Rows from block 2 of a small multi-label image tagger, named by matrix and row number. Rows with one number belong to one neuron. Each number is 128 + 32 x the weight over its row's rms, rounded and kept within 0 to 255. All counts start at 0.
After each neuron's rows are labels from the 100 images, of 14976, where the neuron reaches its highest value: "strongest on" is what is common among them. Only what is clearly more common there than usual is listed. The data: aerial photos of the United States (SatlasPretrain).
# fc1: MLP up (model.blocks.2.mlp.fc1.weight, 960x160), inputs 0-79
# fc2: MLP down (model.blocks.2.mlp.fc2.weight, 160x960, transposed), outputs 0-79

fc1.8 [128 128 128  94 128 128 128 126 103 128  48 128 128 143 110 147  54  82 158 128  41 128 127 141  93  93 124 210 110 168 151  73 108 154  85 128 168 128 152 151  95 128  93 128 128 171 140 128 128 107 171 157 138 128  80 128 184 138 150 128 128  97  37 126  86 173 128  71 176 128 164 134 144 145 128 128 112 109 163 167]
fc2.8 [128 115  72 116 128 160 128 144  96  92 175 128  74 128  86 163 128 144 148 128 184 128 114 116 129 162 128  86 128 128 180 156 174  95 112 101  85 135 176 149 128 109 194 128 110 128 128 193 166 116 152 151 128  79 140 123  79  74 153 128 164 163 144 128 101 111 128 128 160 128 184 128 128  76 175 159 128 128 142  79]
strongest on: crop field

fc1.374 [164  90 149 199 128 110 128 103 105 128  69 119  89 128 121 149 166 135 128  71 149 128 128 217 119 128 133 109  93 144 128 106 128 169  70 105 128 144 190 128 168  95 128 111 180 117 114  76 130 128 123 128 100 104 114 121 101 128 178 156 128 128 108 128 128 151 172  88 128 173 108 128 167 109 105  67  88 128 128  78]
fc2.374 [137 128 169  67 128  96 134 140 105 128  98  93 126 106  94 167  51  90 128 140 128 104 145 128 109  98 109 173 128 186 128 162 175  97 162  94 128  99 133 128  95  82 145 128 128 128 128 128 178 166 128 128  64  86 128 192 128  84 138 174 145 128 128 152 128 128 107 112 155 125 128 169 128 148 133 128 121 158 135 128]
strongest on: building

fc1.215 [149 128 112 143 178 146 145 173 134 100 152 127  93 167 128  75 164 128 128 128 119 128 197 120 156 128 134 155 128  97 128 128 128 158 140 150 153 183 150 138 106 144 117 187  96 112 142 148 148 134 134 117 128 149 119 128 189 135 128 134 221 199 136 160 128 127 108 128  74 138 182 132 237 143 151 128 150 103 161 128]
fc2.215 [158 102 170 113  73 128 120 108 190  64  92 128 107 124 128 128 175 128  96 170 128 128 128  79 123 158 134 149 128  67 128 104 166 120 128 112 150 133 137 196 128 104 128   0 135 123 168 112 126 139 128 105 128 125 107 203 128  72 216 110  95 112  59  81 127 146  56  49 131 103 128 107 132 100  99 128  82 101 128 128]
strongest on: building

fc1.671 [128 117  79 128 170 137 118 176 154 128 128 128 160 166 128 128 149 128 128 189 191 128 102 128 132  89 128  70 187 128 137 179 178 221 184 128 145 180 128 121 141 124 164 166 128 128 145 136 159 105 128  91 128 153 128 128 149 128 128 192 128 128 128 147  80 128 128 119 136 128 145 157 128 118 128  93 128 137 128 128]
fc2.671 [128 128 147 128  39 143 100 128 128  86 125 149  92  38  91 127 167 128 128 176  71 128 115 146 147 177 128 140 151  78 149 128 175 108 128  93 173 143  82  84 128 199 128 128 128 109  78 176 128 120 202 128 146 168 128 128 128 128 142  96 104 146  82 208 208  89 157 128 145 156 128 112 128 109 165 132 128 128 128 168]
strongest on: building

fc1.618 [ 67 123 106 109 128 128 105 116  69 110 128  83  12 128 128 208 146 128 128 153 164 128 128 128 132  85 128 128 128 128 210 125 128 128 142  88 128 128 153  80  69  85 189  61 118 128 143  95 171 149 169 115 128 130 136 128 104 163 149 128 138 128 128 138  61 128  86 128 102 123  74 202 140 199  92 150 128 182 128  98]
fc2.618 [137 134 128  69 174 138 143 128 153  85 128  81 128 128 151 200 128 128 129 129 126 213 132  84  81 128 139 128  24 130 121 165 128  99 149  85 132 128 128 215  61  45 178 128 128 112 168 100  90 166 127  96 135  99 128 128 205  77 155  80 150  98 157  81  65 164 108 146 105  55 134 128  84 128  61 128 128 128  75 184]
strongest on: building

fc1.392 [123  75 117 128 127  76 128 121 102 110 182 120 151 232 112 128 154 128 128 128 128 128 128 180 128  91 147 128 153 140 103  96 128 128 128 128 128 176 128 131 102 164 112 128 119 196 128 122 162 128  48 128  90 113 114 135  52 128 128 127  96 128 111 128 128 136  97 128 163 135  58 155 163  73 117 128  63 175 158 175]
fc2.392 [128 147 155 128 184 128 159 128 121  80 167 128 128 119 128 142 128 135 128 128  80 119 134 128  94  82  90 184  91 117 128 155  97 128  96 130 245 153 146  82 128 128  97 157 128 159 128 128 218 112 147 128  72 187 128 174 128 138  85 134 122 152 133 140  93  66 112 107 128 117 128 133 170 128 189 175 128 128 115 158]
strongest on: building

fc1.611 [128 128 180 104 129 114 128 153  78  87 175 128  54 173 117  81 146 164 183  44  83 125 201 128 130 156 111 158 128 108 151 128 186 175 210 128 115 128 128 128 159 128 130 109 128 128 154 128  64 140 110 121  68 106 100 144 128 128 215 128 128 128 106 128 128 121 128 175 128 128 132 128 128 128 128 109 119 104 105 128]
fc2.611 [128 172 130 128 104 166 119 159 186 128 137 156  95 164 151 119 157 128 132 147 103 163  96  92 163 150 209 128 128  71 124 128 128 104 167 105  73 172 172 183  84  78 164  73  95 128 143 128 128 133 128 109 169 136 128 156 174  99 158  66 120 138 134 132 128 147  63 116 129  83 128 168 112  81 120 128  48  83 128 169]
strongest on: building

fc1.633 [159 118 103 128 177 128 128 180 159 142 128 128  87 146 120 132 133  95 112 128 112  68 211  26 131  53 148 128 147 128 159 100 128 105 128  75 123  99 170  82 192 199 133  94 149 183 166 151 128 169 148 121 105 128 128 128 128 128 128 125  97 128 128 148 190 125 103 128 128  60 126 121  94 128 128 107 128 128 155 141]
fc2.633 [101 128 157  57 128 128 128 147 139 128 155 123  72 198 128 128 128 128 118  91 121  67 148  66 128 178 197 138  83 128 107 110 128 105 178 100  82 147 190 128 128  41 128  94 127 104 172  99 128 128  96  78 135 128 128 134 151 128 159  82 134 102  96  63 128 180 112 128 128 131 128 128 115  88 105 128  57 114 128 128]
strongest on: building

fc1.160 [ 70 128 119 128 173  90 128 198 184 140 128 128 128  97 126 122 128 139 123 139 114  79 128 134 128 165 113 101  97 166 110 102  80 156 138 187 128 198 116 128 100 128 211  80 232 132 128  98 103 130 143 119 107  41 128  92  96 128 128 183 172 128  98  99  97 143 148 208 128 107 128 154 128 151 128 100 120 128 104 187]
fc2.160 [128 128  89 128  93 128 108 102 139 168 128 158  69  77  49 139 153 152 128 131  74  65 153 128 180  57 211 128 159 150 139 128  93  56 128 190 200 104 105 180 128 128 169  93  76 128 127 125 170 128 128 128  83  97 170 168 166 117 193 128  96 126 128 165 165 125 102  70 161 132 106 145 163 128 127 128 128 165 117 128]
strongest on: building

fc1.249 [106 147 184 111 110 144  99 167  40 128 171 128 128 144 121 128 128 162  82 109 102 128 198 128 128  89  62 171 115 115 122 128 128 143 151 128 128 123 104 128  92  73 187 128 159 160 142  75 143  83 140 124 128 128 109 109 218 131 118 154 163 128 101 185 128 128 128 128 105 177 102 176 167  89 100 130 128  89 128  70]
fc2.249 [136  78 133 128 200 153 128 152 128 128  76 162 134 128 144 147 128  58 128  78 132 236 128 117 128 127 197 128 128 165  92 161 128 128 163  75  93 134 130 159 142  29 189 128 109 128 177  81 128 175 132 132 159 128 128 204 173 128 108 138 128 113 157 145 189 141 155 159 112 128 128 145 137 128 101 157 146 135 112 175]
strongest on: building

fc1.380 [128  86 196  65 167  90 128 128 128  89 128  51  95 128 157 113 141 117 111 155 158 128 134 128 137 119 128 107 145 164 128 128 128 128 128 128 114 128 165  65 194 128 108 128 128  91 139 128 189 150 128  54 144 102 103 120 128 128 128  99 128 165 128 168 142 173 179 112 128  79 128 123 113 165  91 102 128  27 180  77]
fc2.380 [170 128 167 212 128 170 148 128 152 211 127 137 149 159 152 128 128  90 128 128  95 128 150 179 128 128 218 209 128 154  50  95  91 104 157 128 123 171 128 128 128 128 131 128  87 128 159  78 128 128 159 128 149 128  88 128 159 102 140 128  79 169 129 161 128 128 144  91  82 121 128 128 127  98 138 136 180 128  78 117]
strongest on: crop field

fc1.14 [163 100 168 128 189 209 128 173 128 165  85  85 128 160 128 182 166 123 175 102 128 173  93 182 128 128  71 125 128 159 181 128 131 147 160  91 128 128 142 128 137 128 128 128 117 128 148 171  85 128 128 106  71 106  81 213 128 168 117 173 167 128 128 105 143 128 162 181 154  80  97 201 128 128 119 128 128 169 142 142]
fc2.14 [ 79 180 128 135  89 128 179  77 122 128  85 128 128 128  46 121  81  92 128 128 128 184 148 167 179 128 128 128 172 128 128 201 128 101 128 159 131 102 141 128  79 128 161 166 128 181 128 145 128 200 112 119  88 139 128 102  95 128 142 128 121 131 130  98 157 182  96 171 146 172  84 128 109 134  97 128 128 128 187 128]
strongest on: building