{
  "model": "multi-label image tagger",
  "dataset": "aerial photos of the United States (SatlasPretrain)",
  "train_examples": 203450,
  "image_size": 24,
  "crop_scale_min": 1,
  "horizontal_flip": true,
  "arch": "convnext",
  "isotropic": true,
  "norm": "rmsnorm",
  "hidden_act": "relu",
  "mlp_ratio": 6,
  "inner_norm": false,
  "patch_size": [2, 2],
  "layers": 6,
  "width": 160,
  "kernel_size": 7,
  "num_labels": 7,
  "init": "orthogonal",
  "residual_init": "zero_last",
  "optimizer": "adamw",
  "learning_rate": 0.0011,
  "beta1": 0.9,
  "beta2": 0.98,
  "eps": 1e-06,
  "max_grad_norm": 1.0,
  "magnitude_pruning": 0.3,
  "max_steps": 40000,
  "batch_size": 128,
  "epochs": 25.2,
  "lr_schedule": "cosine",
  "final_lr_fraction": 0.05,
  "warmup_steps": 1200,
  "weight_decay": 0.04
}
Rows from block 2 of a small multi-label image tagger, named by matrix and row number. Rows with one number belong to one neuron. Each number is 200 + 20 x the weight over its row's rms, rounded and kept within 0 to 999. All counts start at 0.
After each neuron's rows are labels from the 100 images, of 14976, where the neuron reaches its highest value: "top examples" is what is common among them. Only what is clearly more common there than usual is listed. The data: aerial photos of the United States (SatlasPretrain).
# fc1: MLP up (model.blocks.2.mlp.fc1.weight, 960x160), inputs 80-159
# fc2: MLP down (model.blocks.2.mlp.fc2.weight, 160x960, transposed), outputs 80-159

fc1.8,200,187,217,193,170,236,200,200,188,189,183,177,211,205,200,200,242,215,215,217,205,228,226,200,200,219,197,200,233,209,200,201,200,200,171,200,214,198,200,163,200,232,200,186,222,200,214,267,218,234,218,200,179,200,215,244,178,200,181,194,200,221,230,225,194,226,207,228,191,244,200,200,177,200,186,236,182,200,200,187
fc2.8,260,200,190,180,196,200,157,221,151,234,180,176,231,214,192,225,200,171,229,200,176,205,200,200,236,206,195,200,200,200,188,213,158,185,215,194,200,251,197,200,189,191,200,200,200,196,167,222,218,153,200,166,205,200,204,147,206,200,213,200,200,200,217,202,182,200,171,216,204,208,184,187,200,245,200,200,200,207,164,222
top examples: crop field

fc1.618,223,218,187,200,238,200,180,188,176,221,186,254,185,167,218,222,188,190,201,194,200,167,181,207,190,200,223,195,194,202,200,163,193,200,196,203,202,199,200,208,200,220,213,200,200,163,164,200,200,190,200,218,200,200,184,200,159,240,200,200,234,200,200,200,194,200,231,213,159,178,201,167,200,206,205,200,202,220,174,206
fc2.618,191,200,200,200,200,234,196,200,181,198,200,219,200,215,200,185,215,191,223,188,200,220,176,242,200,200,236,191,200,200,183,215,200,171,178,219,183,200,200,200,175,200,195,200,188,207,226,200,200,215,200,198,200,210,191,190,197,190,229,179,182,209,166,239,200,191,184,174,176,209,181,200,181,218,216,213,188,192,206,188
top examples: building

fc1.754,200,232,175,200,174,190,200,204,183,200,200,251,187,200,182,212,172,166,175,176,221,200,233,210,200,215,175,200,235,223,183,175,205,200,184,176,187,200,200,214,225,210,195,211,159,200,200,229,200,204,200,173,202,191,200,200,206,252,200,191,225,200,200,167,200,167,200,200,200,200,209,186,177,200,200,166,214,200,207,200
fc2.754,172,200,192,190,193,180,220,186,196,200,197,208,169,232,200,197,193,195,215,233,223,200,200,200,203,200,231,200,223,205,200,163,252,192,156,182,199,217,154,171,200,200,202,203,180,221,239,237,158,200,212,186,227,163,176,207,186,161,200,241,223,181,200,204,200,239,180,200,224,171,176,200,154,177,207,181,192,184,171,214
top examples: building

fc1.706,163,177,200,200,191,202,214,200,214,200,233,198,185,203,229,188,200,200,192,193,200,200,226,200,209,184,200,247,200,215,199,169,200,202,200,201,200,189,200,200,192,200,210,200,200,169,200,195,200,168,150,193,207,184,253,224,200,200,178,210,200,229,200,200,182,241,200,200,200,200,212,200,200,203,183,210,200,200,200,197
fc2.706,200,200,197,200,230,208,224,162,184,206,193,217,160,213,191,179,200,185,200,239,254,162,197,200,200,201,190,204,212,221,170,200,158,200,206,214,180,179,200,184,236,223,200,200,206,175,226,187,200,228,224,206,215,175,209,214,225,200,170,200,157,200,186,220,168,216,183,226,172,207,200,211,200,190,200,218,221,190,219,240
top examples: crop field

fc1.255,200,182,234,189,201,200,227,186,148,200,200,200,200,195,179,200,181,196,200,165,197,200,200,200,174,202,213,200,197,213,200,227,208,200,200,247,156,209,200,200,200,221,200,219,153,186,222,200,160,216,171,265,207,200,222,227,200,178,217,200,181,182,200,200,237,169,200,213,230,209,214,234,179,200,147,180,181,200,214,188
fc2.255,193,200,196,196,218,179,203,200,220,193,214,216,184,225,203,200,223,200,206,200,200,200,252,171,169,243,227,200,231,200,211,200,200,200,223,240,202,230,216,182,213,200,204,213,200,200,205,229,200,200,200,213,149,214,200,200,188,200,200,200,220,200,170,196,222,215,219,216,220,200,201,221,179,163,200,200,228,200,200,176
top examples: building

fc1.511,197,210,185,210,237,221,239,199,219,220,200,182,189,139,200,227,175,166,216,245,197,200,157,210,210,234,186,202,237,177,200,231,203,170,189,186,198,219,187,219,211,193,200,189,212,253,181,185,216,198,200,211,183,223,206,171,200,200,222,245,200,192,221,200,200,234,240,220,206,200,240,188,200,186,210,177,200,200,200,174
fc2.511,197,177,226,200,200,203,198,204,200,200,213,226,200,236,179,248,162,226,190,200,200,186,176,200,176,226,200,175,183,200,200,192,202,170,167,200,179,217,241,200,200,195,200,166,213,200,215,204,235,190,212,229,177,191,200,176,200,200,200,203,200,155,200,179,184,200,174,200,178,200,200,217,200,211,179,200,219,200,200,200
top examples: building

fc1.438,214,200,214,156,172,196,200,178,190,204,220,206,207,183,200,191,200,200,168,176,255,181,200,215,196,200,174,212,200,200,179,170,200,221,202,195,230,197,200,165,200,200,227,183,200,200,211,211,208,187,176,211,198,175,248,234,200,200,200,207,238,210,182,227,200,211,187,200,245,181,183,173,204,200,198,200,200,187,159,194
fc2.438,199,178,200,184,182,172,209,174,207,174,200,200,200,214,212,174,200,179,149,211,200,200,240,184,200,202,212,164,200,188,200,200,177,200,202,223,182,200,200,197,200,211,176,209,200,228,212,190,200,223,178,200,207,180,200,196,260,237,200,200,242,212,215,201,175,212,224,184,200,201,200,184,145,211,200,200,188,253,169,203
top examples: building

fc1.619,205,260,234,200,200,208,237,219,192,200,178,200,226,167,182,200,183,200,208,193,202,191,168,214,200,200,200,208,200,186,231,183,194,200,185,222,200,208,200,172,223,172,205,204,170,244,190,222,218,207,180,169,200,200,200,227,222,177,252,163,200,200,200,196,184,200,194,206,236,190,211,200,200,224,142,221,179,187,200,188
fc2.619,190,199,200,200,200,193,220,236,225,200,217,193,151,220,182,212,200,238,181,212,194,194,231,169,162,200,205,200,208,217,200,198,200,199,175,185,208,200,203,197,170,181,200,231,246,222,200,195,178,187,179,200,166,216,200,200,200,215,200,200,232,200,200,184,200,200,199,176,190,200,212,202,239,200,200,200,200,213,222,165
top examples: building